Weights of a small autoregressive pixel model.
Training: cautious_adamw at rate 0.0013, 9000 steps, batches of 128.
Rows from block 4 of a small autoregressive pixel model, named by matrix and row number. Rows with one number belong to one neuron. Each number is 128 + 32 x the weight over its row's rms, rounded and kept within 0 to 255. All counts start at 0. Numbers have three digits each.
After each neuron's rows are labels from the 100 images, of 14976, where the neuron reaches its highest value: "top examples" is what is common among them. Only what is clearly more common there than usual is listed. The data: stained colorectal tissue patches (NCT-CRC-HE-100K). In brackets: how many of the 100.
# fc1: MLP up (model.blocks.4.mlp.fc1.weight, 1152x192), inputs 96-191
# fc2: MLP down (model.blocks.4.mlp.fc2.weight, 192x1152, transposed), outputs 96-191

fc1.374:106185130142162138079121113134096115055142146208131131118082150143118098132135101171151120161154135133132122063135148073108078089127162154159220122121153117119118147161132105075143102100158108162171092155151154100150111176149120109127071130112097152084156125121153114068156162119098149118
fc2.374:149148140134084082085120061064109143169141129122118156167186125150128118202190137128146079089047133140149139155148131104146147119118030102137180119119154142159100132141197156116114135152145135117118141081041117068114130174149168068096168099130172111180167121121170137125116144095135185178
top examples: tissue: mucus (39); tissue: adipose tissue (36)

fc1.611:136164139051104143124175133146120096148173127116105154143123134082156113090063111138164122073177116127172073147172129158113112099134130156166114110122130190168134122151184065133140104155104105140121120090169141071057129137169111135167124108096123106203139118134160129153087108099135173054
fc2.611:140144124124043073119143087048113136090082093071115124078173140151136176114118110135112105062090127066132162171121128052161169171104155089109119138121152117142158152172096140111100128107095090105131084158094136105103146105132168137044102133112131163115104092084157109182116070122111089144
top examples: tissue: lymphocytes (97)

fc1.234:038143126094124168138159111079132144146154166179085119117079156146122149100127102168146101112143087162160114148119167161151171112161082149139189123168115109150117132193145119147135167106181147209145156102150135119121091123152169101077074148116137122145126111072128159133108081152143140171
fc2.234:172119160126144080124171119140140114169139059099181121154114123126126120130119120176105062138151165113149164120146068147102099153146108066151089113088133147141169134121151134154167112195106087120115101111134210100084125119133148213188158100123100128165154146114143168121111080062145146117
top examples: tissue: normal colon mucosa (75)

fc1.45:146161165109216121079143153141154148156125117162108132128131168153094166136154115133169138069108079095102110210137143155126150101121057108155101127178096083121161166193165171094093125075113077142131127115155144121142104161064177097127133104108177182119134107155136104082096103114091170117
fc2.45:108095144135067173122130132173126075106174108098155126122089123146135110081157120103092122155157140145132135080140165081125111173120155142139162085080219167112105117123172091181131116142120122060138111180128153146081129147169121142141132128138133100081119125144084163171097205128092121115
top examples: tissue: normal colon mucosa (60)

fc1.693:108171130140136129151146052121145121075135168161146099110140125118053141166149138140121088130175130116113053144087073135111170148132126124117173130080155148121051182164087152159113107149142132121129120142098086087159137184102150133173133170076038123116106153139203145103162133135164152118
fc2.693:186147135135101110072140117127144082140157117156116135101120143136116126150147113091098110136118094064074194097119218144160123130169076142105101196164122113127131144168156107100127144147126089087158114176152114100113108142161173101050177080157102171124155081138141127146185165159109156148
top examples: tissue: smooth muscle (68)

fc1.643:078097160165199176099161144116106124074134138133152147141058127106081175123124171126146136086109103113161153188117141082138150143148105120138078132115140144138166125180160093143129085147157144074153123089189138141105122162142078135176127165112141107163168140071093114096128118100099138129
fc2.643:153160106127132009139132135077124132136116122128146153136101116146120131171153133125127152170104140122129164097092152191099110120164061092127111129139147098122155166154091103099087150091151154151123131156047142131137124120136122118083089149157149146044152128171174091135200126177139107115
top examples: tissue: normal colon mucosa (53)

fc1.255:103143156067173171113148112131180061067161127157106157118112163117117143131118134123156119152131092083165159108175120163149126100169111202150119062138095140100136095199088126171139139117151125174221166133148113187105079120160128153132102167143109100155163100110147133109149136111122135077
fc2.255:117148147134111076174117011101107157146134150141111084167101144116120126101114118123105154063203162174138124185132128143163111146075073154118119063149114120076113176105173160112113132159171085082150119134145109172115110173127126099153127156096186149171080152095098158100106108134137130162
top examples: tissue: adipose tissue (65)

fc1.178:118133150064118155114162138151102101147152100160094154112109185112097110115094151151105095102107064088137155135140111177151157076165107140176138083158067149102158120172145152190100109098148129212178134120129126182104130147159149119136114144158100121115156097099147134167123088130197177146
fc2.178:108142132111167138159174081084176099098111151067140099105128137098148137107069085117161136097182171121111086148084149136152135164133067146106100092095102147155123114112142128166128137118201145097107124092134166147090120141138108111132127145077090115174146169102122169141197111093130082144
top examples: tissue: adipose tissue (38); tissue: mucus (33)

fc1.220:192160140094106161085189104038127156135131140161150147163092113140085110144117130133137042120146102134123120105123146173183184102142151144120131122174135172120111142182154140102134144088121167109149122078103105112189126113055167098100145113114091133121132088153105134058124159124129098154
fc2.220:114136125123087153184102132100062154196145103125158153093090130115141123160155121185131142103113159191111122110179125103108102144137212130141149117124118131146151085149066069155129132127112101142159143096158156135095118104162154131166117144132188123100188163048150091085099155139102059121
top examples: tissue: mucus (29)

fc1.649:138157150076216121157163065117117156147141112145100073111108123103103098144091092162097138153140145192122095146124100125147093129134190173149082081134116151145118172132127112162148072149132158118117108159137105120124129171141063157158122178088142132171091099203118180089130090115158154101
fc2.649:082098140109168184143107124098070142109140103112142121135032160154154138129100114110129091095174083115114166152141136232156111090155065118147083115198097135125117095173197137169071152158089090168135123121129108117110131108148106114174169124138140113140109110197121122143149122168106141174
top examples: tissue: adipose tissue (45)

fc1.153:062157150142105125186088121121087090097159130131087147101048171085158095144087134160161134091111174094109132122112138214119096099188056167094174141187096133152111172154183142118122093153135098125136115149126073094147105108145167092131113155142143165100068126089126104144098102146162116117
fc2.153:131070105111113122064129183152195089170135078108151130114082170120118111116155126077145112163125149127098116090156203132115141197174185158094089119100173139128179150129115125080130140136108128121126120083098116116114161146135151159116245162177089114159114132205119109074144124160162150152
top examples: tissue: lymphocytes (38); tissue: normal colon mucosa (35)

fc1.135:078101113118133157153125095096089152096125152204123114125078185129129141120126133113149156140220159115175078141084136165065147115163121180157159126120121132146107087150172121172138129180197115107145176087129112107142120138114116147163082126099121096197072149115156105174075088129137122160
fc2.135:111151186108103137114150156161142091087134102121059093090133133147154140142130116139101120112126111131089152142087091177150188198100144116138126189112152171146091149126099145103119123119133126133146121128102092094149147122125170179106145110140133137183170078098090123146105100106157106142
top examples: tissue: smooth muscle (40); tissue: adipose tissue (37)

fc1.443:114178092137188157100185123127121176110077133079132113120182107079177116075104123093148150148138053167147085080132114161136114148125109169069150150163102152108153177107122136169087137109129166123120109125124042120149106112124103150120164161102145171164125097160130157159076143101124140124
fc2.443:081066138150141064117140141145123103157124128127140113118167136092120056194149092129144083128165110148142138115096109051157122136131139120148164090155149119153171138133112089129112125130095089074126137160097124138121128155100196135152114167181189065110139178101156109078157108163123117156
top examples: tissue: lymphocytes (59)

fc1.42:120138123065116132081155121134172066109144126167125060176070184133079110134092110094130104052190101125151083132141059143123145108134129177124092091111125122150104137104128088101103148141143169136130129120175112158081114136103137071132170156119106099118082161133134139160098144094156141106
fc2.42:111132118105114131201178111154106102096122143160164153127145142156129117168108098099083117169159143147118101125110106109140110132130176099149213150097137197101083143115137144159146115135141135191121030196166097156172140144190111155067100136078164079099136095126157112174154095142117122142
top examples: tissue: mucus (36)

fc1.312:115135122122102133142128124177105033145166119113108081132128131096088151193044116181130103150140092150148130157082157103078092149108059141132109131154161177092158154156173071084146117150152161087144114127139118122155136160132113083196157129095149096140161133083121153055149113122122052148
fc2.312:126117119115165086119172145150124125115107082101151101191103130093097085143172137114120134144091115139146139210163133021141068137141029103151117153127126107164145120103120167080134120118157191164110162117155134121149138145094221098150148118138174069160154108035170121084117157110101146108
top examples: tissue: mucus (34); tissue: smooth muscle (32)

fc1.402:169144096123164135120096093140082104082139189129080146190120154103133118102124117136112136142199127116169157139137137137071143102154110124124129101160127083105077129147168106144162140098154150216137184152157133057148125132104090067160113178100092068151109144150168153136112084132137137125
fc2.402:123141149143124145158157110126216095209127113166141163059167106142124124129196146143121094105035156138122130144115136134148146181130135145131106128103124157135163153060043192104124123108103110033124127069118134194103102156117162155156160086182149180097126134067131112127129132121102100113
top examples: tissue: tumour epithelium (60)

fc1.766:140120123128165130095152145074206118082166138137137123136073143112075168124119234120117097108125111150128113154086099164143162122177070099128092130083123112090118174135124181195095110146180106193162141129077067092124139135072070154076148192102135080127117106118178125139136165118125176097
fc2.766:063110134152149151144155188092105083068128165112108154152157152088126113120085175158155147115141087123110095126128043152130150098121137114114122111055144111134142163089112149106107100105149150213150133106137119109147115133092128125168097106092104153161132139104112086119062113095186110081
top examples: tissue: tumour epithelium (44)

fc1.373:117066149111163148099123086126075124093142104169112051105068127094080104093097122113123153116172081181128160120112126094111123135145108134113110115166159124106135139197177133145165094123166166082162097172170121128114155134117099183160168153135108149163135121138083158096146110148081161139
fc2.373:122105136091179054140146174165172097163137115110133060151122167163144127152071173130136124116098163138130110193124109132140113133123060100141059119158078107141162098123137159105102118134125182199133149154170108131121125135095195135185124119143189126131091166061168107080108076082160087110
top examples: tissue: adipose tissue (52); tissue: mucus (29)

fc1.176:104170152105143165086126120110188104056152117157138115098114170132119149157084089170173133072175091091101087137074119120160179137121077149087114110119136141097147129120178143242127144177109209155121108140159104127086099152157060079163158129153113140101114132076130173099137136154151118149
fc2.176:101109154131138150141128124131124110108141133118094094127170165102146148138103147149162151082128122087136139118144141212166140100132033176137103118083109103064113157156137130163123122155132138098159134124133154141107096149079139088247145102101097138150111117146140184112116130089178130124
top examples: tissue: normal colon mucosa (83)

fc1.74:163191113100164098116121118157099115114123139106157082186079176123124099149083114128144074148145145075134092105140122113162139074134061145116128138127144120145087149108120153145114112120177099118084161119169121146138142117157108139098132146068072064158123146126174156123133140147165118084
fc2.74:137165084119148149137121137090126242115147160141137133097183108171134178161116100154130140068161155180131164101138144163167140130112116102153149107081124114136123119158063083161151157105125103161120107132160130121087107134072147095105115128163099163076106117112114069122086155082138186127
top examples: tissue: smooth muscle (52)

fc1.12:119137114146151142112135145103138099050100159152163086146043118127071188119093208211101154146172082056134093105120128086147166071109159132159154113145138121084098135133146160091098110153177126124133134153140128157152166124102131121143134162119108100112063151138150141136094144086139116121
fc2.12:148106125106114148155148147127201120217152148109118128148150171107120131107106129129140131145086145113139089182119164202118157106155149089142107115130184148083166130150114136202120136140127139207114173143094141102144100106115067111128189145119170088108090075133129116094146089213138158114
top examples: tissue: mucus (50)

fc1.68:077101148103085139120122119155171145150111141181114169118132158085107145177109159119125107132126106141130129114097120174080104083113147164178163127095140142047102151119083152199150082148166116188139131132125154139131087191103137124096120159130090103184119138132145157116160191081166145087
fc2.68:085108123117183092105132140060138142160083104136123079079177061140111089142161124153092128157168135082107173088076123062138130123084099172151148150097162125139099152182092127092112150150122119119147108134135131178111112103114090095122082134179114134151138091104110109124136132160128158095
top examples: tissue: adipose tissue (39)

fc1.607:117110144130190077128123111142140093165111140122132127162069180155125130125122142190150126152132082069116101075129104128053104090132144154118137141181096107105115098158144116159112115114142094198162136109179097080168138143096066096138097135162082095148099170123159107089164096068129144151
fc2.607:182168116111066127084086086131027143104111118124134091128112178153141161173141087095107173125111128178116110062118134103153101152103067137097172092110196137068156109128207125087133154073125131099144135164104143146089154081173202093096101140130167129090167102172100108090120163172143133090
top examples: tissue: cancer-associated stroma (45)

fc1.102:113126149146124174108136137071129086116126116189159125135189099167156096147159109201133167105134162176164148176139142120152199108089091168130132109087145075133133155132156190104089154128127151094136091142129060071165120094082105138089153077111054070118117101096121121156092129151140142109
fc2.102:171098128155108121120093170136126212148140097139134199068099133114142148157137104152095107154132169180115175120158113150133108174122175113134098148128134137162129123160094131182136140142157108143128087068140139185112127113103139153126048144092186159105110093169087140123172108104110119198
top examples: tissue: tumour epithelium (40)

fc1.753:109115171158161161143117127143081107137173090190127102129133142152113175089107131141159106050148096112143129166111161155117113068110123138167124139168079106109114132171127216147092129136116097079131143130172099135118114144148103059177133100137100091154043138079087141141144081137118132152
fc2.753:117140139140194138104159141146085050120177142162128141113145105117148177161098154097179110107115096080122118086112164164118099094160093180146123142154051087116125119118163152103095148116170149094126192112093115144139074173166130111184229082132105086194164140151133110091161168117140104114
top examples: tissue: mucus (73)

fc1.463:034155160109169140078110146107108068163139117103131176144138115114124117137156179148117156105124067081087164070154101143167131158110054171115104136081134139065170141117121159202075166156129093133094151131167102079087102085134159144103099108123085176122128130188099116118111156122114099096
fc2.463:211131109143163089128117117113062164066121135139116129171156115108123155099132045095133129094162152054125146098141128147139161141119233142137109116149108132186119119176144113146139135131113199076123141095137126230124126082099203147123096126094146127158126105107094106171141108116111083148
top examples: tissue: mucus (39)

fc1.603:129122142099142197110076159109198050162133118154078069181087158139132135102106121149159133133163140121159118182160172103106107160108140150116048153159171111104137137120150162110120149105112074116124107111149116045148113135071085113170166151103133137111121125047158170089119168090107081162
fc2.603:169124119132158134149081092160152162164126091134146145121197169130134098145165092078133109133097104154148115136144145168126133147115141096122117112140171148159128127115175130143105135107106172151129128114174117074126111111091181116158176103128172217156063087117054126105117113191145097190
top examples: tissue: smooth muscle (38); tissue: normal colon mucosa (25)

fc1.600:050139132091132169144137105198028099078146109124101107145081170100111071090144110152104090143140141099159144085134148129163120115177059175127073076178109128135130115189141194175124101145166149151150151100128130140069126160152091171207072129141126158164154127192120143094096053132147135143
fc2.600:129115115111116135117144145155097119040100134096113106118227139147132148085146162067126166107144115156098124190081168041151146137102093129108122104094139124105133133117156151142128127104124133132116131155143141060113151132120226060081111128128078070186110130085204168149142138165122054181
top examples: tissue: adipose tissue (97)

fc1.105:139119184101179171172137120146199070091176134122091084120139167133107133225090105116157105140098124138095072120082140156159117073095077119106092129187129133126144131145189118132088148123120180142123110153200165109167118123084185094198115150136160140104110118141155116100169131166178091132
fc2.105:078152113139125037069121085113183215173124100053126150126081132134102109100122159185124139132155176119100138122160161103142134191136069098126118116137176138082153140103085199159180114145162075115129154137067107154067109138138141162108163107134072118177174134107134140119123149155083155115
top examples: tissue: normal colon mucosa (72)

fc1.16:088221138090157141077117131104139130095131129123121119118069158117114107126134195152131111115131111043137118126113156195157107153109141120159070155099165200131168081126135110125133087094129123221160116093149127069087161138148098153123157115127104110176154116163137110112096131120138117189
fc2.16:122130125140152130123096060166111126126171116113115068127089106102154116168110118134141164107155164075142175115165113187126088114127077190153063120127098139155092136104088136101108115147175115053103133101140118171136104146094153140133125105131184124182128116055136122042107133171118112160
top examples: tissue: debris (40); tissue: cancer-associated stroma (29)

fc1.152:131124112072093130120145170156143119157116132124113116149113146133125143159140177123170092168124094135145073104080132174126150191144090138165047164024118158171133119107121134098054100171135170173110139068145109141106163145175152163159163105117088162138130143136144117052071100085170115119
fc2.152:121196109101156096140147144076133151062115104126162061102169094113147124110052134161105153102162131100127160150152117108151067054093160141140128130201128115162095134163147125115117139091126135110138123143182120155161118137081158107066123117158193148137124091147151115154133138167115176142
top examples: tissue: debris (81)

fc1.656:091150124100146161140087073074133166121121133168102132176141128150138113115127104181160136141178132140168149109133145103145119165122067162162064047151137161138133125162184152132141116156109105104139129095112123076096144149100150148159066155143122172146078109080161123083126154113121119142
fc2.656:173124109131107136088147175140110155088111108190148104095130117126096165104133082170104155135104143149128148151089105176103106118137181131131226125170089121127123131129111145137138132074172217168088149159125123168148116148144156106097151085137153168039108115122093147129136095160161092162
top examples: tissue: tumour epithelium (45); tissue: adipose tissue (35)

fc1.749:141128179153169096116131121073142083130132108176110106119101128132106128141105153130090138074158105138108160085161106152116164138105206107091179127153081097091151156157170163172089102182117115178127101168126115056098137164087141112094137122152091118120102113178184116179071165120167158103
fc2.749:154100146153107104096139145148122122087114128186161162099115107154108124160126179145095147080130119149145108118060117081121129120090114158150136115140161115079109136063158173075087137167134166158099082163097158087124123158098174118193155107105140164157081172129125138124100135034140111160
top examples: tissue: debris (31)

fc1.35:091149145167122146127109117111145045071147143165116159128089172137148122205116127136143092109131136131093122110079169163175081115187118126098191140117176195123149134212184116161134129138137103120161111117142119098174105116119080104126140110119096074128151150109060107084161126108110091100
fc2.35:185080121138148120149134114132066162125103145083085162080113153171113126127145150185127135120151139130112133118112129138132152159154117129135092142114129119166172090136109151078157110136085082098092125144140128182124158119112176135112125123172148116171124120182193071103140085139124138093
top examples: tissue: normal colon mucosa (78)

fc1.466:097092114161130202130108116117128157129106120102144095181085131095100131161068108103189065110187100140120140101188121098145153069177136101104079114105141092131159149146204147179104131128165097065131178140121106102130098102093122096156160129054075094097111149100109136199093099116138136117
fc2.466:167184121146169042116044115151084143016148174144094148159157157157135154097131138218156164114109137098172121105190120064093098109109149116144136186189131046125148104094086112106179100148091112128125133142161127134160147161102218133138142157144148131114141160104171125118147142055087172150
top examples: tissue: mucus (37); tissue: lymphocytes (36)

fc1.98:097134157127071187154178063074209143129143109176097108085087098108128077105138119125127109105161114113102110157093119123145169125110108121114183144089062117149102159159180099143132140162105118135125140147128136120107120165095113133133138146123070155120089114203113096142092110129109203127
fc2.98:162127126124140126113166134166169165135124094123166149111136135113136107142145114106109081157070151181185104125115144175128136165156128090147080113144180134172173136128126097132112111079135153128126140088181158183128142116099170151076124163119153093083109140067076114075150081100119141097
top examples: tissue: mucus (27)

fc1.296:112146110099120166082139115081115098091137130140131165197162142148124120201155153104185090118176068102168136111155090113105133092111108138181068143111158148116124104091174107124124141159117128124115158097138119145138078164133131105184234106149099146139124161160172097093164091154154166079
fc2.296:127106139092108197119113130095089213111140113121108094142136175088131154167163095079117115161075194147125184119167176045146134163146119153116205165103137123092125114143109111175102113145146200159107135117107104143126118171117104167161178179127139162142108074137089122173110131116159132178
top examples: tissue: debris (44)

fc1.652:071171096145171177142093158090170171090105138079100055149100141077107179111144184169107155111226175137177102139161145095161111135143097197133074071133103132119110119148131183130150129086162099153135219104131127115095107152110100127148086169096142051161141129093167150127087108124105151086
fc2.652:051141131129086136165115138188097028158144112120135158072126105119163120137090140118123152127089239116112127134106096170109120159118168113142168178091133181136117125108033148097166109174140138142131073158152127102116129147207133161108133086170144133066130117069083079119135139101138143128
top examples: tissue: adipose tissue (44)

fc1.380:044118146145147236157130114143133149117130113138086182128177132048132151124090122140154131114184103144140138124124166109117174114156129124155191125105140132117133165133141090136118122101158117074143139060108132138143114169059119117203079130083100085170130117089054135096186098151129153083
fc2.380:157167138117135104091112144154083101156087115160101110197074139084139129212125100112130100139135080130126130091115157216139103131146000140128154120173091117102158113119157141120120145135139151168123132080131132117117149092130175124100152118136080151127175144105092109061149097072109061142
top examples: tissue: debris (33)

fc1.128:028132125111101153126097149171082129135137115163078124138070140120139116092123160159149112110189141105123165124109130151074179119100093190153141065121103126131124112116184121113154136132111128180147150139108143153087102159145150170129136110127082136255126173131116110100123159108134152108
fc2.128:185130122129151054095089088198137135102142104156159100113098138147126107131151104123100086137097113196174155107218063187131075128108195129153162100160157139084114135155121141121128134081103154147094078146170128127142108163153152126136113112168191161145089150174104155088110146108128160174
top examples: tissue: adipose tissue (81)

fc1.51:174173137101086100110099100100180155061083108114164014136163151124122145098170162097135145110165099113183144107116137128171136140123037163163134128129070136138126165099089119168123083106098137078103132123168111143128098182118092102180185145080147136100107178110134150098130104086120170119
fc2.51:026088113103101163099176153121099074142118136106126088160152144151139109103087151104111121144142172124105111160065079123134161126159186179112137155089120138151135162154108117099117145170172152156112100118118146105181131123175144178089095145118137101137135123195090092084145121166215146099
top examples: tissue: cancer-associated stroma (45)

fc1.289:109133111124128077141140117143105186154166109134147147105045162107117111129148113143135098109102181163119123124079138158110143152124046144097089140121148110140123137150171198224118108175167129120115170158126122073110079178082134169174118100094112123189106136138117186102099071065126151096
fc2.289:189123106137174234183122165127101158123114123188121168121182120113139160194083104077129103134126133217117070132093201157131114129139208137066108182161087141118132120165146092160132133125097153167117135129186111145157139130135140114145085143117147164040101139136109089127131135107169094166
top examples: tissue: smooth muscle (47)

fc1.253:170123133151180147126109095104162163172118140142107160179097140159115184160130197108169100099096138118113095141173131096123176127095075109147107156109139117113125130148190167179161143075110102062137101118091132027114137138087029079139175115157100130170058147117099150109132185123119124193
fc2.253:223181153106097213139104097099074154108134091116117126124153143108132152147166033076136113101163111097111129102126119165104133105136174125130149126127088098146120104159135066171120135127081089142123090121139163132128105098174069121124121127119141179159148100171114119165122145158093081141
top examples: tissue: smooth muscle (51)

fc1.266:080150128101183148115108094144109078114127123068136106089152120045141105099095173145094141132145126061153108092144150173113120081129140153132146105160176132107129142105128090134102078145170156091115118118194132102118156170149072122094126119128152120212145115130126151120082116156195176151
fc2.266:140117109133151127173141143095157124127126101104150194098119133137134099103117128139120146133124105149134159147157112184140112104137094095134130129156179145147196130136139152145087138129087185115138156063159087226157118109110124165150170121144183117128155077149161093046074062099105130184
top examples: tissue: debris (43)

fc1.282:095113159086105167084180132079139137090157147156121056149153124131124126110135119124107075130175057067145153185098107156207116122136091164178109072150136153104124135186097147142113142122160155202160130120131144132123101129151131137159116162143093140104134096159104190112139157136106128141
fc2.282:102112164160115082089092133116126140134153109117120107164102119107100186127148122080107099043161115093138199083089117036184168160120080118152071111136122170101163137104185192102138157165091113161108105133162109089089121126132159142149151103145138171188130111126153120083131141135136145149
top examples: tissue: normal colon mucosa (100)

fc1.703:017145151102099149142188173108201134171165107152143165170100152121111155116153136202116085106101120140156109104136145186141137129166058167171119121119105161134157147151103157097130146188149131147141154005179128135113090128115151104139093114117083134132153134116083141090097099083134127085
fc2.703:137077123166120093102081144141061119109113109124111134136115161142156124117129124177120108150140123160115132130202090069129126158155103117141173115162107120193130101116202166168163148037162135073131130139098118160143155126135163149166184094134162146167118099143164136157151130090114139199
top examples: tissue: normal colon mucosa (79)

fc1.519:171179127120173096116205112138160068100101107114156106204110159115078117122106154147129062169064150127172073110172099108140116092138061122171119116137163155101146170160092140085138086131150113157126121162149150124144158148141154109142173158056155111092130111130097147121154100100200149069
fc2.519:112060116170133119144113115158117145137168120118140130147133123130119111176163092100118127157178119113090194053113145183115156182155140126142136116138077151131051131129154155149143167171156143153131089177146124127102083130156145147157167098163044132197130117147134090128161188165151152094
top examples: tissue: mucus (35)

fc1.141:104150148142125112100165099154156146122191113103141127176068163124101158140099118115122093121204152123157105172111078157105163139123141083155121159140164160110102154134153133132106069160135064129138139128135138071154150171132117148129042172076145085210124161156141153147069114120136137147
fc2.141:141119127068114075135161155090127154123123103097176091159138139127129127115107119089092121114121132145182168142088132095153123154122120145196140130124145172120093151094173156097159145108121143073119165093138176196134098122168154116167145087163183134157158081180141132127060113115103075159
top examples: tissue: smooth muscle (84)

fc1.138:102173109104138170132146095118143130115102144160106074104073162106116096054102122099149128144207153097136121178095172147120136108151171193155154097143164151148144134131181109165128095109155193099119146118121146109096135162126084138143116153118123139175117146189097151119078127147177119102
fc2.138:086138152115134151142180156114128130179167107124076159111050121141173136148137093110155129146197106130076115191131109135091168214155150144092097170064149149134117134118048114157117117145105087168144127087153101128125125103136168152133157151128117129245170163136168133064127139064114104084
top examples: tissue: mucus (37); tissue: adipose tissue (32)

fc1.521:150128103149078129076094111062130178018144133112155097187085137147082151121107218094127143195123146142151143120116156088138164085141093149135130129106127106081089148103158167099153120132154063108117155140112117079113145153119140129086029141074112108133093156184125121090081146144204127142
fc2.521:096073125164157088128149163147153073195145129175135175128080126150084138170134101188093088148113125143136089199129108160143142127135143125119128136140131119195170137128161127152125122132133170171129146068148137133145098144103160141104157132083160132090097162026161136069187080120138151206
top examples: tissue: tumour epithelium (44)

fc1.432:130157098103141111098157107124185157116116104178172175139114140120082097141142134112143065138147067114140123093087096130149131099151024149143041147090135176136109144125157113155075105143111131132137107098088147070104139124122101161146120128147066131150137137127175109047130070073110162134
fc2.432:137182105126152093115147142217126120175108099139143110085152110119129086113131125161097106113136163083140142100130113063134105135073171135150164104129138139119161125096190135117150131162081128066122007104115204119100163137090129128110062064169100200101146121121101114112179140108131153140
top examples: tissue: debris (86)

fc1.716:168085116100141159102142100169132095161124101148142080140081136142131138209108107105183015152146154145088061175130148185125164146189055121140133144125074100104187137186124114089101146137168116152137132151094097121136170155121141166147128168147124157101135135094116127079115072131127154168
fc2.716:082157152097108085149110108113137082125133123086115155143181132134142139116091174200116167073141103096145168061179127046164080151110132139171065119134150150138089097100133140186157120114132097011130136149164142145109094111147073136112137095145098176161101093149119143155136157124110182105
top examples: tissue: normal colon mucosa (64)

fc1.267:134175102095186109162174093148114146123146136100130099085115175130123067092085153149141081107183156128127080092125124155121140123150167181128082138128082115166128149135158126183118092081194138175137166170133118176118085154126085109142127114075106107162097145171131152113110099104133157068
fc2.267:069162144133140168148154092015110141100073098132164101134094128156180142127159093103161128090159089090109123093072101156155152099103118135128154133087114160110086140124058119151045160123127111151141114131174112148105123074165129098122125139136118156035132137183007123145145134099151155085
top examples: tissue: adipose tissue (34)

fc1.262:172161131159243111148153112085088096158125138098150098116139153100131108148098123149121164123106119108107105156145160178090102130165132144102197159127130152097118108130126108072161124078124190152169147145120135103109131152110161118156129128148095077134119125142078144066123146121158145131
fc2.262:136111113122087083167128100156138204106114119105129120140162138165125121154148129161120129105069121147143108182173121078134119139120068151109141097141095109097162119153103121133137106150087135149122119109143132178123127156123105123141057139117072138198169144158128128059053132175146162131
top examples: tissue: normal colon mucosa (32)

fc1.281:078175145135087140196149080122154146206112151159146135096125119092105132091128121173125128079120194188145099107118111173141180131162156142102095140155095132114134143107100139207152149169102059118144111099107132127065131123161037126105109118146090111137162165182228149148157112092170187081
fc2.281:151124114183134119130169159121146062054147139137140074143113104188087146147115109166097109124147096035089119091141120041093089128107067118135158143152156133120132108159210112071176154135171154057126135122114132073113145128154164133152175066122113117101135127066149103147125082116105119122
top examples: tissue: normal colon mucosa (68)

fc1.340:104146122126089110103122116113104154043114129145115065141128100110112107056132172135143094108155167116195131186156075126154150105115118153154169098099088118109071101114078175123150111210123091145141160135089164157116082150082131136175085180073136146157094157202130169193098090108129201085
fc2.340:092099133118096086141176120171138107175171137116111074072125142121135133162117131128132144126070127110113084180053193065140183150131080130157139127107130133127132166152133079085112155118152121203125145152094136146099108130182165103158175109160142065199163088034197113100181135132139109064
top examples: tissue: normal colon mucosa (40)

fc1.437:134143161111109202151132136092124175014133137123137043136120133127097164189082143141132138135128083090124100125098107105194135110112092128122188115126091143090109160142169175167127108130169095079136105121135131118134124138131077070117125148101105073139066111159120126096135095150154198168
fc2.437:170069115165107143134121108119095164094155123090166071201115144112113130149133142093141131125135081075154170058186186061137129086131060136125149129143141148053124147183212136128132139141140105075123164133124128123133097134131037099226136133116120095131094118135142090126101125082119125194
top examples: tissue: mucus (36)